{
  "arch": "vit",
  "dataset": "aerial photos of the United States (SatlasPretrain)",
  "horizontal_flip": true,
  "momentum": 0.9,
  "weight_decay": 0.02
}
Rows from block 2, named by matrix and row number. Rows with one number belong to one attention dimension. Each number is 128 + 32 x the weight over its row's rms, rounded and kept within 0 to 255. All counts start at 0. Numbers have three digits each. After the name is the row's rms in percent of the matrix's.
# v: attention query, key and value (stacked) (model.blocks.2.attn.qkv.weight, 384x128, the v third), inputs 64-127
# proj: attention output (model.blocks.2.attn.proj.weight, 128x128, transposed), outputs 64-127
v.14 102:101141130094099104133136166064110110175156124118141188189128156074116137211068131118142125124088127083088074103092085103136181124122106130162076167164140132103131147146190112114117104194113137
v.15 112:177116159104175172084113212077197135142106106194112124138128160110127127119143183162118119143117070133071091116133110092162131145094153183138131175097163123115141131100111100132114109142094124
v.16 100:115123112144125092156124092120090153147162082064160170102134106129136108144146139094157148127135173102112145126132074172143120117118153108129126159174093143098103161051097139050170156122151096
v.17 090:140140103148123141079201136143150160103109094111098099095166108130131127094123098152089208126167129145134112136108095047109116149130125096086116204034145213121134106111098110180117135145104095
v.18 114:136111108141138103115047129138165134114095147099076168110118102145119134124151115153120097234146084149225123128118082107072160164139140134127128073108099129182132135099128101142255105114135136
v.19 103:164096139101128098203116123092140121063135215108128108105065169149117151144137126174097127175112155146173101111110109121081124153139127140122134128199144078160097144119088108147182079094163115
v.20 109:173130126146122179098118173094135105105137087174092087107155110092151129066189127153132154118095144189145151077185174130113103130143186170120124087175126150171130087063071089160096082164133081
v.21 077:085162137068117063154124147110105105157101198094108147108111069135097107190087104112137112141109184139147111112121103106094157128153106128140119140137173181153142121217142121215127205195142166
v.22 083:135071199160093116139107127178139115087099095101171116071178061167088148080087145164106188124104200153162149124131163130170109140103154167081141133093080129115111109131115149089171120120154134
v.23 101:126136115088109099113153129169035132133128100143116168131095053146137194153120164125141142075090138120115136111186117134143155159138159130152147129144136104193155133132133145140118128107165157
v.24 100:153111170121123172089134170075139135128153170158109128139108098125131150099125148113082092075088139110125140083160155171125128160125165232095132060204114075095136135144129094152145128075141172
v.25 076:126132122167162146146101095172152127060186132133126080177137133110144108097144106105102119189151091135199143146098151172091132087179146095100166159074142112146095203104166115127154088100093121
v.26 101:114191076173159190154144108118131132089099106113122139150089083148141102087111113198166203050178096112141203157138151118167096121125119132053138127079117119120146099180110204174148137090044095
v.27 111:048154133134092119102148160093129205154069102116137118191175030164146140206128110147112136171125147092141083097068151110118156130124122122145145154161116118062109129113147136131170201141075125
v.28 116:138073165134117170190049107154155099172121129100156181102109125091102115137112087167140119118119120141109178140149085200164120101098111155145115106212127137097112145093104103076145129159150120
v.29 098:075126108158107151191112122146084101062146120109123162147084177141150102157063069173121166095127137060134190114164158128138096061141102108152158085121114127125147089180160195107094136159087130
v.30 097:134132113095147091083133125119107123117084107173150117137147103066129192192091115095132144132173129120152133125130181081121082124153165179184097211052141108146160160153159098169124088172170125
v.31 098:149150109175134164164104151128174149111048103124117130123130132136134092108126124154142174147203092132149155159079145083114150130109127098148136245084075096101177144119086184118113132135094106
v.32 099:128064165121098118133122158194078140173122121107150147112118142163100113117066177173128122111066114065117097163163137148187146086131153157100133116179068092101115117067095171083145134102147197
v.33 097:114113097120156109111120113127127108137181121094119129153125117095125115167086111096119104098111164113135129123142139111120120126199138128115084117104137194149119081199131117094074060197128104
v.34 081:104189126164129121167090123080121141195114158084137183077129133097143127129083091166136113154094094102136097150185066097186096069085103116125143140126144153138149160087182120106121255159162117
v.35 084:168113169108178175182109128118158128135109116124156152130055214143094095129109140135157096052152187094080114183138080121188124156098107172098082165166111112042150175155166131127130132117117098
v.36 115:130159169157133128172120154132154138080175143070094156114145171167112112076163180159119135093107171174142111150115129108180118134128095063054143166109107172114128125124171114063131139126122100
v.37 092:165131101086095055067159099105134107139163116149104088124154074105134149118140110108126134143123142201115121077168124149071122213135177135153103138138164149202092155104090135178120102114158168
v.38 113:127148108094125137148096114110096146170098160116171165106079102116097120208119126176141078156133108109107075124156106102126170112160117077173136120164163088113111111053149113158158156167149092
v.39 098:130106185094094151127158151146155156133102115102101079138159006177121163114121108086091134139096179068129123109119168120103187146090108142080163135152117164115086106206143122158142103114095131
v.40 096:189141183117115162125137101139131158120161112148150057110121131088085119131121139163084158171043076122163093115085141133128109094165135164120155017174156149126084069112118119112143135175125057
v.41 099:139113100111152207102148112127104183125098112118100135108094071096133149120107087149085109094170110069115147127151049099075150160116145172135158081167131166113138161124153094174177204130123115
v.42 090:105102116091119126180144151184135144140134182151116135132174177144126146105128159165109158102129081144126102136111050095114150089131124100123122109188115148169106157081120152077105116133155190
v.43 117:094093129131094152167148174052112169112087175105099140139168125144124131101130111074076122198111094094142087101115123122092185104121133084160112098151121143092092158088093079107138122125147125
v.44 093:096106116156162136123174147193092097141135131165112099128127101171183192133145152159184159116130151129127137132140129134152087114121126096094163181066124112179160107122144139123132115108117167
v.45 090:125214119138154059111139137157119132132148048043131120090114103145109144111115129140156157150127166114145162143110139137134124124077118111073077203094119117126113127152145145173152193175130119
v.46 106:118112111111172145130110159182161088135151127133093212141134108074120079162153190118130131103207086179092141161108099131132150088115137077128129222095115126150165120103123115139136119200136133
v.47 105:134156189076136115089127191056115139148102104156134148127102093162143115108127134043140148152106108092135099126099120122128140158099144152100160130118150130112131119141113165118123145129113073
v.48 096:127077060114133179072108095211108096098156092122118111128133106089196055196156142167144126155122118080138151103081114121079080152186127128162168040169121161150131099096120101084147113192130154
v.49 111:202117160185158149191132159125101142086088151136076095095111117149142201064125170138127131156118137138121086140158108104101180107171121088118143134102128121152100097130135071075151089100097101
v.50 105:128126130146158173059151167188121151146146093149107149146108159179178188150122154189127114125165127091108123124101097071144147111088039109088143113091132136097148084118193111106178084129050144
v.51 110:059111102100119109117102118141125112124126097134188124172112112126119101212182118118119157192114091119170120129055158128121102108129134131136125072188132022152096130093135123120120157146158076
v.52 105:149142080136111106097131094103116129077161085163143131119166167137152170084130138143138114132102110129108167098173122137163119172136106144126082080159126132168105221066209083077139102095202190
v.53 095:148139105151147104160108147118149178187020117127137124114101117186131143182084133138164093167129139062150067152138126062166151130135104142142123183128095084094155138115121136093108149132133091
v.54 096:124122084096093105124134135107108126115155127102090195141127166103089128180085122172189148112072122180126124119125118156141130171165138121178078137151113177182168138145131140109121048154119192
v.55 109:077177110091119142058174098104130165123197155132142147148174171116152114100148153147092153060184103118118142131122113098129069126149158099069064098074115199149113137109204137128151118137139174
v.56 096:172148115091138158120114121162172097088140155159140089125091165164162143166154156146179108192096160096173153095121149155110083129098096177103124068163134038142123132126140117105129054112157171
v.57 085:129105114125151079128135131118099156124138124168137126194102175144143153145116095035103118134145071055126118131095090141107153147098095145176196120115160111113142177195099184068109134048105133
v.58 103:111148037172131194149146169119087115129093109091111137144176107063158152146105073144165123133152170123123137103160113068069177131133136096177110144123124212139163121154163126183138080159095103
v.59 091:166145128063168118149143120098132161122009169150066147097109109125114133158149183189181068174170131174086078135120086043105164157100128095213122118174153147128129131108102141124146127136138115
v.60 098:128122156111144125119191109089119124088168153181087140104093182131163132107119090102134135068121137170106116111088101133088127164140136157174123078092123135155167166196149093138073151137128147
v.61 104:118131056142152137115174152088046094043138080155131086134114194131166085084186143103134182107147122136144166117089182122118110173151130109145085142150175121119135170104081135212104078122119138
v.62 081:128181100111096098075149051082140208159167107143156131170108097076115112213083115131087074128139096084063122110156140132167129124079101129161176113185126130125141103080186194097131199143157151
v.63 089:152114123116164124156106131068151107089117112129119114121093069136094125088125103209171118151066066109147143118182141129139125165090160123137155104131193113146085132139068164153175135113131125
v.64 105:146077203097109151120120133091113119158130183148087090159054089119112119085149188096106188103129176155105120141130097138094175114102147126124097106180138091197058213159110110146099121139056178
v.65 100:123169156078141105080151180089183141131154213184119185149081117113135128166135170118089119131175150156099109137093137186099144136163156096106211178141171105071128082160158137130080188132138153
v.66 097:132164146190139164080143126105097157160096083154052073129165164119121092114115122135108171127144124134094092099103152122077113162131154163135173109154153121114121121145098165107147188125029155
v.67 081:023177121103129064127184104183158121155107139123141165140151117095164107153121117118100126154186087139156103176106162068097099147137104085090121123074136113127107115152144140138152123128076122
v.68 111:194091126124141165106095164129151139153097181141059195129129160083133122168100145137116163140126156193095109087079075174106146123101085074156104135159101087121152121145122131087106185108152128
v.69 086:044191086084063115120098127116106121159121138157158151117072140146201117164137127150123112155147157162154143156085182108149136149152081106085120112117114094153150172111120191101158061106087145
v.70 125:169158114093133141140138110077130103121117080194109114155081186084143143116105051178148175134145130147100139159078163149156097125091131151193090106100119114118180177119131184089119120178095168
v.71 075:095167110092101086141106112118067147154092160126111138123054122105180121138191132176110131136146131171122138150102150112084171141116135118119109138122164109148071172111116165168116107153166218
v.72 091:130075110140141118160142151141090177139139048094087141123088074128163212132157116131150190100091117098162162150187132094122103084120149124102110112157138169139129176107087096147135144175155140
v.73 092:101151158154109098113192127144099110076214106124132166170176093062124122149163094126143131181186120112142136122146146153073112177115104174095161140095188132090176094144190152160124124148170077
v.74 088:163086150130116155156151178130164148092171122124146170180186125103137150151119091086138084159103131137123156179088138197109111167098133070082160087117111081085164094079168113150123098087178063
v.75 097:101086093091178104170118117108148124110099155134140134139067142110168118107110180111117142074114114102144121128151131072186077091105149134141107144139147106137157116156095048160141154177096094
v.76 085:056091149166116102089122099147081086123142064124138119070136205136087146083117151059171129136083139126143160108135094127154132133167109168212110137144133121142129158195120123097090126146124111
v.77 130:172133188110143182178148136160199099170085200064097124096058146155138136082158158121114187154126111066115102143137109081115155021110139084123136129115142139113103106094101055150146138170131116
v.78 095:158127163067114162070138125149102082138146104105141181098122052089133144152113109165130175099096119119165091146187170114164076126144150184116104150120150142139125095143120135148118164137121164
v.79 100:134124095153130088115116103118066120133158120160114133135086140136115130123162149119107133159102127138104165132123153165116136082118080150153093091112163132163116197154144106140067061154091179
v.80 115:184103166134129114117139149120157110140172128086139037147131152119091126068106181113146108105069164077123114188199136148151110133144182172095104145166137157145099122154086111139108165153128106
v.81 095:159073128101123127126156130126104072116135124160161185121227142092137139115116108143149148138098053180124151132087163171136109121108085207159099107145116159137185139111164129096130139093134097
v.82 089:072173094188153107121208102192095112129163050117091127144144155117115122148176134029132103154161107151123147098135140125152136075160120116162146113082172148124143121145132135076078158105109149
v.83 103:118179123116077098175110169080122145137106114145145055121110161144168135066125107149130118102161124145205148130129160099154171112070155150134154088144069125154140157117111134131132145092107112
v.84 093:119111077129161087097124142096110164089132132152142162140111115093163142179118089111166158147151155099090138141121133128118094104113108149102068165078129123105152154124163157120110118205215177
v.85 106:111119118160186096145146100164166087115214080172151069154117197150105115118145162113170090095151131141156161175146116148128146152158155140180123149145133198143113148185109143097129134172138107
v.86 095:187141177100162130057137144119124128155113174132121105141102092115133192116127152134068135154094107093072111123153118147094158154123116161125150131163150086145066088159114068160092152123141106
v.87 085:110129132170141134059123127133099190094131097092135171144103043132189196180118095123129139158140186103129167097182079087109115194119109155099108175169128172143139113133106138157146079164181090
v.88 090:060096183085071131152156111112152093169182145052126131162110126127122079116119122089142093125142120147196154172134138147149082117103049078146158183121161112121157144156149137086048145103137136
v.89 103:095121099129152114100067142103125152095169062087159122126094145173177149142125141101135113105116158145155158143156099094220102146192155141150145191183126164106183102173068119084075196141163105
v.90 100:148121119133120100125147122132094122135110113106120099086169111127094209110123045102122126172101084090143146134121146183108106063084142142160144100105124131143117102128127150201120073119180133
v.91 109:145094098143164094164093096115135071111160130115159102107124203144086134109130134150150099134100118102076139125114091144207092052160134178196096147152126174132170127139096106131103124168176067
v.92 104:090164056092144116160135114126073098152120108148136140155088142117167127197144131092159127109145108122132126098064155103198171117124123126152111131099113098181158161124157177094101135111131190
v.93 098:068122173117104125062128142099140161089121109126177126139153087147112091099064096100155160104157167127167096178147188152088085156121109143128070114105057143137118168123173174133129080161091145
v.94 078:111147136077118098138115111116104150076109135079149147175139017091100137132134183117079139142141131121180144097163124120122092147107101173099140145127158151163103130119141078117080154104099151
v.95 120:196060188139070122086115115117119148159178110127110148097174144137099127059107081117156135152112128152182185183142094191155141156125132141095128085143099118139158143124088156088100166076180087
v.96 093:118156098100111120147086178096090204139089150138043109141124159103095072111093146142151104127130185195140092104098139108082143146119138114110128120137107076121111145128143123127153158129061154
v.97 118:060084126153091169123138132169125137158151068137158130070147177161173092151124131068144163111095160162148123125107095066130105132178157120176113131137112121140117121143115166116134083101103127
v.98 073:126147128074194144119147091112125083124160123109145162159075121078112129095082122107112085088132129139082150147135155125156100197113149140179085141148161084129147134177151094137119118190128136
v.99 115:056087174142086154078139134175127100163142068077157101067184157151097140150070132092138147121109150068146138179149127100146084121148119128159116109125125153158118118170075105133121073128119131
v.100 091:161172184125101122101125149087102176160091110107102101131146103109125152075095129171101100157077162136147150143141132156119143153136139137075182069149130091095105114100114131097137131098104129
v.101 070:130122144173097146104144181134084112118166085079195168131136158152172202127127093099098126195087105119109119112137149149148123151161139130118159136128145072046181052164164084171131134113157054
v.102 102:170089127168122142086107176117100135131227104121149103175106153172172163187142152149134118155090137129090139161129115202135113137174125116122141168189151143117115105165114121139117116141181110
v.103 107:134173174078136163065152156096148106113161175132140150072068126133100095127108080161151134142101127156143101107105118125172122171160160158148136169156104057137146076183161099132124168130088114
v.104 111:139101178114135122076145135122092134126160104125124098132092052124137130143122129134147110107125147145136116141180107116113123171152169131099168115169169132155073085143128130161160085140125140
v.105 086:078169105230128174127138138138106111144106085100128152138124159134171138200159078082112186140185099103096092110094145083103124148125175119126164130113126126135181100106136204193152095097107157
v.106 114:115127121181183155173148105168164063113124124133141126138141118088068144163123094183119125130152154113146111108155120139082103050101094151155094130057149168080136113138176108167131072151119143
v.107 098:081145125164095074155146132170099113103150082100132142095143100115087141109155038112181107155148115159180115153147127135144183098117144078126074138087108114148081124143136149146170091164184134
v.108 119:107077094131118099062169163133061141091138101152178130123193123126114154149113069080190097147075148138082098135143145114173147152201149177107157087111126078120163085158143085175112118098149094
v.109 109:127182128143097123091128151141052140095121085161103148147140144140150140113069160113129074177103163129098165112136145075139189178131116173120138091123127150149180158117109091095159073135106095
v.110 084:148120091119136118191132162094155185151140097114111142129135049114124090169094063216127162084129182128206117145132107101130102110100102094096065137085080163106125118084140184108119090156146165
v.111 110:170065161144129219117112114116178165111082153092110156135112059149144157140143113100114148116149170182139141090171080101157104092113152106120143144171105149122158123076082127098123171090143106
proj.14 106:159197137152165141154104077165122140073114079120141129112108101154134100061165117123142133075156053163166111108118130192146122122163140140133118097154160111083077141094168146122142136073114136
proj.15 111:117136142155058104170091148129092162144090142139172133141136109141065054142165091108134123112179145130129124069131158115105156144125169110148142095138130135089147150146143075174144070099118171
proj.16 098:201104104075148194093132151075112113047127140142074121084155149083107100156161125083114172122076091125129117166111158126103149115120054108092150097104191106123140094107145219132104152140137125
proj.17 094:095073104125130097150087156105058112140139160160144163109119162087084131130138145120091085127066090139108130085215146115131121148051126170133157045115129084125144114135179145127169124099166097
proj.18 115:083119164136164141134157172145128075163141095136159138113136175088114135131144113162104132155125166140101135164152089144135105181135191093117157149187094170145117120078123087102079118103057151
proj.19 112:058119132167114106106186119142104128123113080181123187161157151094168122150123176119073144061179132150131159139117055149153121123153183126141053117077096122112105111166143168120144148123087153
proj.20 104:055099157089083118199131160125135158129110187118166156112129152074099102130098116086127129169098202107119113121163126121113149125058138161124147141109117119048154117121152134170094069074138165
proj.21 078:127192138156150118132108074173144089157133092124171131104152076145176146098133160126157126174114106156132205107156199142141075089118131125136173115127110105134114169147172155054177117066082088
proj.22 081:092131102153143093158159102088092094101078157149099117157075165151143121138141130139100137201109124109055129163115056098090124133101113098112122111112138157127156101146183131192129169113148105
proj.23 107:188151109101141138159120084127187083104120122089073087085183183150102138105167115118150105158106116122182132125131112140110107069112101100075169176128111132167177111114148119182111156099144147
proj.24 104:122191117139107053161162098093221178171083116148145104110132116143146127138115100118174134117169145111097103121140123109119113151150150114065132220096136133118160111102100110132103139118092118
proj.25 077:111094152127130146093150194139079109136136123129129168106161125118148129123060080152139117057134130103141105168149124129150170174115155123205075131168117100144067111099088145074132112164108100
proj.26 100:092063126093082082128077114098182131178166173142146098140159096150129139147140104127117054181086114141150065122146110122080108114084157103139150194078155110133096131146084111107108156137176117
proj.27 103:157165078146171133147124126149117132117133125128143131078110134092145108095104118133176110080078111060139090134162177203139119129119123133083150140090134147168117126117158131188064092132107082
proj.28 117:092160167100143145098147128080109115102160114128093135134100131140152100148163114101108230178119162133116114142122161090133136111183133109124127112157166150077160157156117162117117129147155142
proj.29 095:128096141086130121133145092119171124124125073086135145156182084185121110130167148160137092169107072145142106175084043162158142117124144113092091177143134087131055139107122198132164164057122155
proj.30 085:162082140155124168213086144200114126118103182091157081148142146153172125154101137151131096130141146155125170030092145138141129157085108086135156139100108164113153072108109112119121157119199158
proj.31 104:139084112135098137122099123106092109179179140125129087155122115094084139206207125139134093141116105109141080093116107128112144120149136128140142087103136182118122100167104109116117136132165117
proj.32 095:148139102102177163079177095071154107140090065149098103172154185165082124156135090088102170124118132129102148186062053073090117079206086074103153124131166122151138094158187152153117152123160125
proj.33 110:151108103081142104139082136095108082066111102096122144157127128143156166119155141138116114140111057206108126121100115122140149129038121148161155155133124082118145138055145218076163167153118152
proj.34 083:123164162120155178109111181166135095110139115178127123112113083146122107171180163125142180118104163102115199072061159146156118053206107102072171092149153121105089170146114128126143096094143113
proj.35 096:095120123129103112109137128086166168119123136170096138155133108163149103152164109117104178128155070147106105116114151062056145120212170102147115115119223110101112134156068123090183123105089141
proj.36 102:127137102167123071102112109100141096069122103163102110111077117113162134134192137125109102154158050115053073100111035118112148125182158152122123129101140120155156189130114101116153096135105088
proj.37 087:143141138142125142177123121137096156126127224115158166071175182106098103113100136094130142121089184150148194139187199128137100151037106181108131101121068093089104095102146116148108097084114127
proj.38 109:140103162161176140151122138178171133124143069125078055166117177119131132110140168086109159123127142118149160106066139137132102108176135103093168132146111148206123148138125133171120145103122168
proj.39 093:150181081128131125092131101119104119149143140173105174094126188120131125068155108185165128150118091107142108148204159118151123068047193146129129162108102123173149169124162068151110128061098095
proj.40 109:055109125161108095134137131136090131103120127147160190122051117109168158098091125126166087083122144110154092171124126149139072167141109149117084145133127108103099150098166164163124098151102164
proj.41 099:125113145097120066144118175123177129170140138160105129077187153120093095114182095139118171148058091118138139120189205118125093099108132089033150175189164079125163111099102130150133109074112111
proj.42 086:127136146114119110088176112111081111121148076112132135116197159152109107126173098095074125141091149146134145127120092127159127094154116156110088156189082114111183145156124109139110056099170078
proj.43 118:149176114113171127101179122139105139148139046139147120109097130082088137131165160128143105087136131045122139120100118147200175159144113161086129117170112163134161108126198152120101108111133078
proj.44 090:131132102121158147129138147123192121145080143087084088153196185135151096088092104131135085163145164122087141091110113123105125102145130115186122184104110145151148136171116143170147135123170105
proj.45 084:162136072138177136105068131108117095127124148186078148127147125109171121130174156152148114159108058167091148100170126092150100067130100091145196082094173146182107130104121099130178164060095130
proj.46 103:185121214141108115135089118123104080147133081090104011122141125097114113104136077094116130162149085180105065074171147122135161133146126082166144097155149142154157172127115107074150130099172132
proj.47 103:140142094124050168129087173096113148123117117175204175081133118118084100112088109129174109086133121121186110094144178141048130143116089128110129122136110146118129129125149123120134116118105148
proj.48 097:171067175114123123162101156106150124133141101056089123132144150088099143077093076149111126185053145174095065204122128148115102118076122138112117175135122098125180110111167209148128138179126104
proj.49 111:089158078132167134092144136143155111155144098167097110092135201086076129129196073112151092160172119116147089108128085132153118122110177145153134146170103145133160172141136109165113121102126179
proj.50 112:098130084158164092121105128136178152130106099120095129143164196149116110069128103190126118151132083166097070105132104117134107125148203122128117156168090101197156150098082059205134156101127145
proj.51 111:154099197122143111187154209129073098119139082097093140175092115116178114127100131132114137113135168088124079127097095155107115154167108157113106156110099207190134087060112134113127129167118135
proj.52 103:130155159106177158185148144161121171089115198127101112094099150149103113072107126180124159112136206118137144143120063133174146089128145150101121116149130124088155105151116091199102110111100116
proj.53 102:130099062098169175123113145109128091127146118146105116188130154122113162211207163147147137114126129123119137088026126099116131054150141135131193128086128154147134095154110155135131143133113177
proj.54 100:113165137129149168144103049147149174069134140089168085132114149128138159085171112128103077109138116190150120165149073172150119140147174137118130131110167152087113170141153121095116130131114151
proj.55 110:184096153163120094147088150144126150072073135118108101075154139166127140085107135148067096106079111161092139117135124157149162187109074098111124161154158060136157122102093110128087110099160058
proj.56 105:104125113165155164115154109108176163145091101136092135140146138113158152107099108179164122115171200156112128186076112138144147076144196126173087186096119153138136125171126123178130170126082101
proj.57 098:157130078099079127080157163143111120118152125134194202128192066170117110162137140147144107071164102107209148110110147137108138161104117133122077112171050116139106082080094132106148105195112164
proj.58 112:101108130102175165144125102178208145127147157109130125115117153115088108096167121119081117142093062155121146134144124176172101093066179180107130146147144111092106147145157134156108171075159102
proj.59 095:102112126177107157145072040140151140170179106092145098123132178075060150147177085084129154133070143120135152144101164165153073092144152147084160124160129150114151126221183111192086118125124103
proj.60 100:119188132164059062143106086177116201124142119092168165114184084127126166113117135123161091121148097125170121137182171137110152181136091116116118163153128107119085116112095116080191109092105138
proj.61 109:098078136086113101168137134142147187175128183108151159157144099121122129114038173137079080122149120099123138101154077107105132150101144173135096086079102137122137073147158168119160136162144107
proj.62 088:162142120123112152160111146169108118083094137141129132118085104147152145090102168158160160002105141123183159131096144182211095100134129087072106097123152093113042150116105148214100120155091146
proj.63 085:063111137138079087133115127144138127159166146168187151183150110153153079116137149086087145130154165086143194096111074126078104119102158094117153128127069142116080113144176109177142101141100150
proj.64 089:161159147155138128159148146160066086150108123201161135114143114150117160146123076087078115051149036147117151104107135156163129179160128073072101118137214109163128134121097179139168171120146118
proj.65 099:091185130085144191149196095151096073131116090143169105101114132149120124098169112157108116104109130110108087103135099026123150082154124127112124056083079143167140165148115139177111077176160126
proj.66 102:162140150056144107118154117147105116143158171138150229139146156126100140120108098085131123136153088079077138114100137195143137151148143078121095147177109094089115122099111103126153154116164100
proj.67 079:175128159122121143144170156086098122100103103131089110125153168126122135093159089168112126127087202124062094107152055137137144175105148110217172123150126111142166175162157070126128126115134135
proj.68 117:043149099131151153114154108149119117038164130130107117152091113153130188099150138102133104105131045112172144152138145116124117151113160211088137066153135137111123203116170122097156082111149096
proj.69 078:149140143128110140182203144117117121096127141168132190137146099109081170138187138148114138155118183114188161125119051133135069093113108156198224107117077050131092137133127081124114080156120151
proj.70 130:115194068173159126155132111108090160093055178122166230138142164152109096207120140079081115150145155065140125109093121173160071110157107151083143165116108152088122105108120125188128135112135125
proj.71 071:094097121124123095149144140089111120132089094197166131122161122132113176120104103136092101139099099161134132158156099135141112130183155122158175107136111094170117182115161048152135136137093110
proj.72 090:175068166115101134092096101122126083140149126079178153105179209121117105140035141141115134132163073140124152108113183167142154142079142051163147184120179149169121114130134135130107100071123105
proj.73 089:116185101042143112168091138115120121125083123156141141107161179191146085123081106106162104117147179129090133075095097070156123110170132113214088146183121138129112177118091107175169061150111151
proj.74 085:146182086100144140125142083088109133089091099104122096131123155161125155113173136187086175092145167145185119067147108132125058118112112217178161133160176160154078182152074164127146089135131122
proj.75 086:154119171209069206112114174153108117118071136088106139081152159156137097139122135122125177098150184131100106114106138101096160097092088155111042183057109164143190089164116139186112119138123177
proj.76 087:183114162158100163154089130114177144126098207128099124180100114175195071164121134090144127168146107131107114178061131113143143113139136096027110162107162180070172122125145141125145150116088176
proj.77 122:137108121182145084108126094186083144131087058119118098146149090094169156134147149181135092082106135217099106118133100186158146152066160107095137118097133115117128111130174163123091155149166118
proj.78 092:140079098124130145111072093076118182145112108099147092130140147161122172134138142088130075067144053140087127128116157112127175179157098086141123123124140124165179125115120189121104131140121125
proj.79 099:121107141145130192144115108127127130101077089149118097136170105122156161140095070140103173158175140119204153126158148087153128149147142105164155136150146200181111192128122156130185136083117141
proj.80 109:142103137127153139137086120181100097206155129122138134122192084128131141149126107114155150137137046158134121089143135124119161118148131057113105131142198182139095072144065150148091163137207121
proj.81 095:062175062130169147178051154101150164050119132088124096171109148130091143172093128121142112139157149114182123080179130109139081191129121090120109153142181115143155146132087097115197101095087111
proj.82 092:141096166094115191095117080072175129173078156119101118136090145143173122133125068137124131144133160068094094166092149119147150142122181100137135151148122152120124155157160136127135157130136159
proj.83 113:148157093176139079153112178131133109122151173136145178110139094108092053162120131125139123160136152111137082143176126197119122161091131067103119156121129034092137081145101094152119137143103106
proj.84 095:066123134132134179122146112116162100119094123145149143137117197192132102133143118124106144180103156092158179114078112083116121047139150212141099159115093229121099126144139138153082118105115163
proj.85 105:129151140105094146191121149166102128136109165086114146124143105133135086153074109108104148152132154085099092099096114105169154089181096060109161148082170123124108090135128143183125131094145163
proj.86 088:154146102169134099096135048150082116117124085162085068126147128177137105109184112137103151080110076188133138096130110131132122142131130104100113108162147148166143157113105193085149178196153147
proj.87 089:114080151104095091140140161156158093117163119165110107125160175134083063089111142086132137099135085149098165136107126110107172157090117104186098078154158105187112166116151122082133081102090127
proj.88 091:184184107154162129122095123118106144128114190150143161136100151147162103166173194134118092115108133122065107115115118134145125145153156132101099066148171099097138128168086119109145104168090150
proj.89 103:197123141137084170112128119093117105156127163119118153113110163146109109132153162116113133170111072132095125147140127137095187090076097078069172048054161118103156086113124083136108108179140176
proj.90 104:158101095148181106093108081079193138131086106156122089159120142134163061161113100160111133148139128149150169123145153136150073174178138084151090184141161186128135150129144152114132193092102098
proj.91 113:102130118157111108154042157154079166109106129112074158157119105094159127163080137129182139202141137159151163125183150098138172084122108080074127101084163168122128118077119051155141134119189141
proj.92 099:087103085212137190117114085095162170104067161134118147133090155146124169113172090118055155128078147089169144161091147089146100063143142156115155170108103124125125122157140122098148201145083160
proj.93 092:177132167096161124141165187078144100132126130142136109108115128095140092128161121122122096132155089084147097109202095140110154202134080119194128097137191168143162119131083107134130122094125125
proj.94 083:150132126142103118086136155071101102141135132150132036058153162160134126166130120151139103115132114130126110120195126121109160190090130115161107093127150158132182130134095097118175131168119116
proj.95 120:170175138072152125092093163104161116165128129147193127187130083165122125166147143101115107110168081106186114145136123132158086169125157092103145072151230089097138121105063108155105125129088133
proj.96 094:114145141119147153136206144155157094108167128141161155111148103160134192117109106105142139151132064102153103170175145173109102190164130135117109132151083143093141172138152124119110087100145050
proj.97 112:180090171146084178168139155099196142107122165075058129175045103150118131123164160118130109130149082139094116158064149139121143130130113129108169139069118108096125117164159180095132134090120156
proj.98 072:150108124203095192124106153136135152176066105149151083101123114120132162124162122081107157110175111128095090089157151102156139127174077165107075141166114213204138134158120137182115122160112168
proj.99 116:205079171151111082149090099104092167131131172107074152183114118100183110115140176122152123186145076164098152136096142168161178166117109048091147145156193114114135137105147139075127167080116159
proj.100 089:188120128083091101091104131147128133132161145158151129113165118149082130115170118147158135124141082129136097189166134180098133158084121116124137098165133119138130124124068104111109123150119059
proj.101 067:187113120118118173123107117118201146109104072143065087118120113129107099098165118139170158108118163182129079148128142094063160100106096138103147137108095159146107148145094189071124091166121159
proj.102 105:155141125050111105140139093167071125105153109152117162129130117139081120123117133119092178123106100136152146125137119118115169095146096063106169067090173106147080146069083169086131098135164139
proj.103 105:133134082148161187179079084145130142123099109119138139155106059160155183108201135057129110044142066157104109130156143103136138112156099125072118129091087140087180170143122163122141116149096123
proj.104 117:145104148107068137146078129138118150150131110127108116123153139185113163084102110091126152096123067134086156124114168124127172133182083060152123146159116104191125156145124174130129128101092094
proj.105 085:111069135078114100159150139117137158116106111151125188116106161040085136067135093104132139125138174123094155124098125148127182128084132106152129144127119072152066131105145093096136175101145151
proj.106 107:048117115127118110143125145165112171115140134107141113123134144088172084135107144089202137135129183095049132160060151118115154144109120198153094155161081183125103095115183221149099113106152146
proj.107 101:157096111129190124124097117077145120176106129156142119156139100113169108119100098111141119125090140152118126168108122145142105130174159144124167206138162129101159158141196118138119126083067123
proj.108 119:112120165125118184160063063098174135169088102131091115192085110141148142063136068107134167166133091115170170118100134081121138113149097060133118171168156155163146193117102141119129140126096153
proj.109 099:124136105139101108185142110149162131128151100189115135097178111111118107144107119104124180196161153152180141123129130162140077183094093083090146151164082112129092160107156099123145123117090145
proj.110 082:070120110145134160072124162143136119120177160121160160082121166094116112092151199139142088135125104103152156137119178128096110097107137255230176129128070153116114057148156128151091063093098105
proj.111 110:099115161094101128098128151102149100143163133083147114124088152090075121125123150102167105067137066106089130159099188155091174159054135161116104061103160058169110103140121125097116128111133099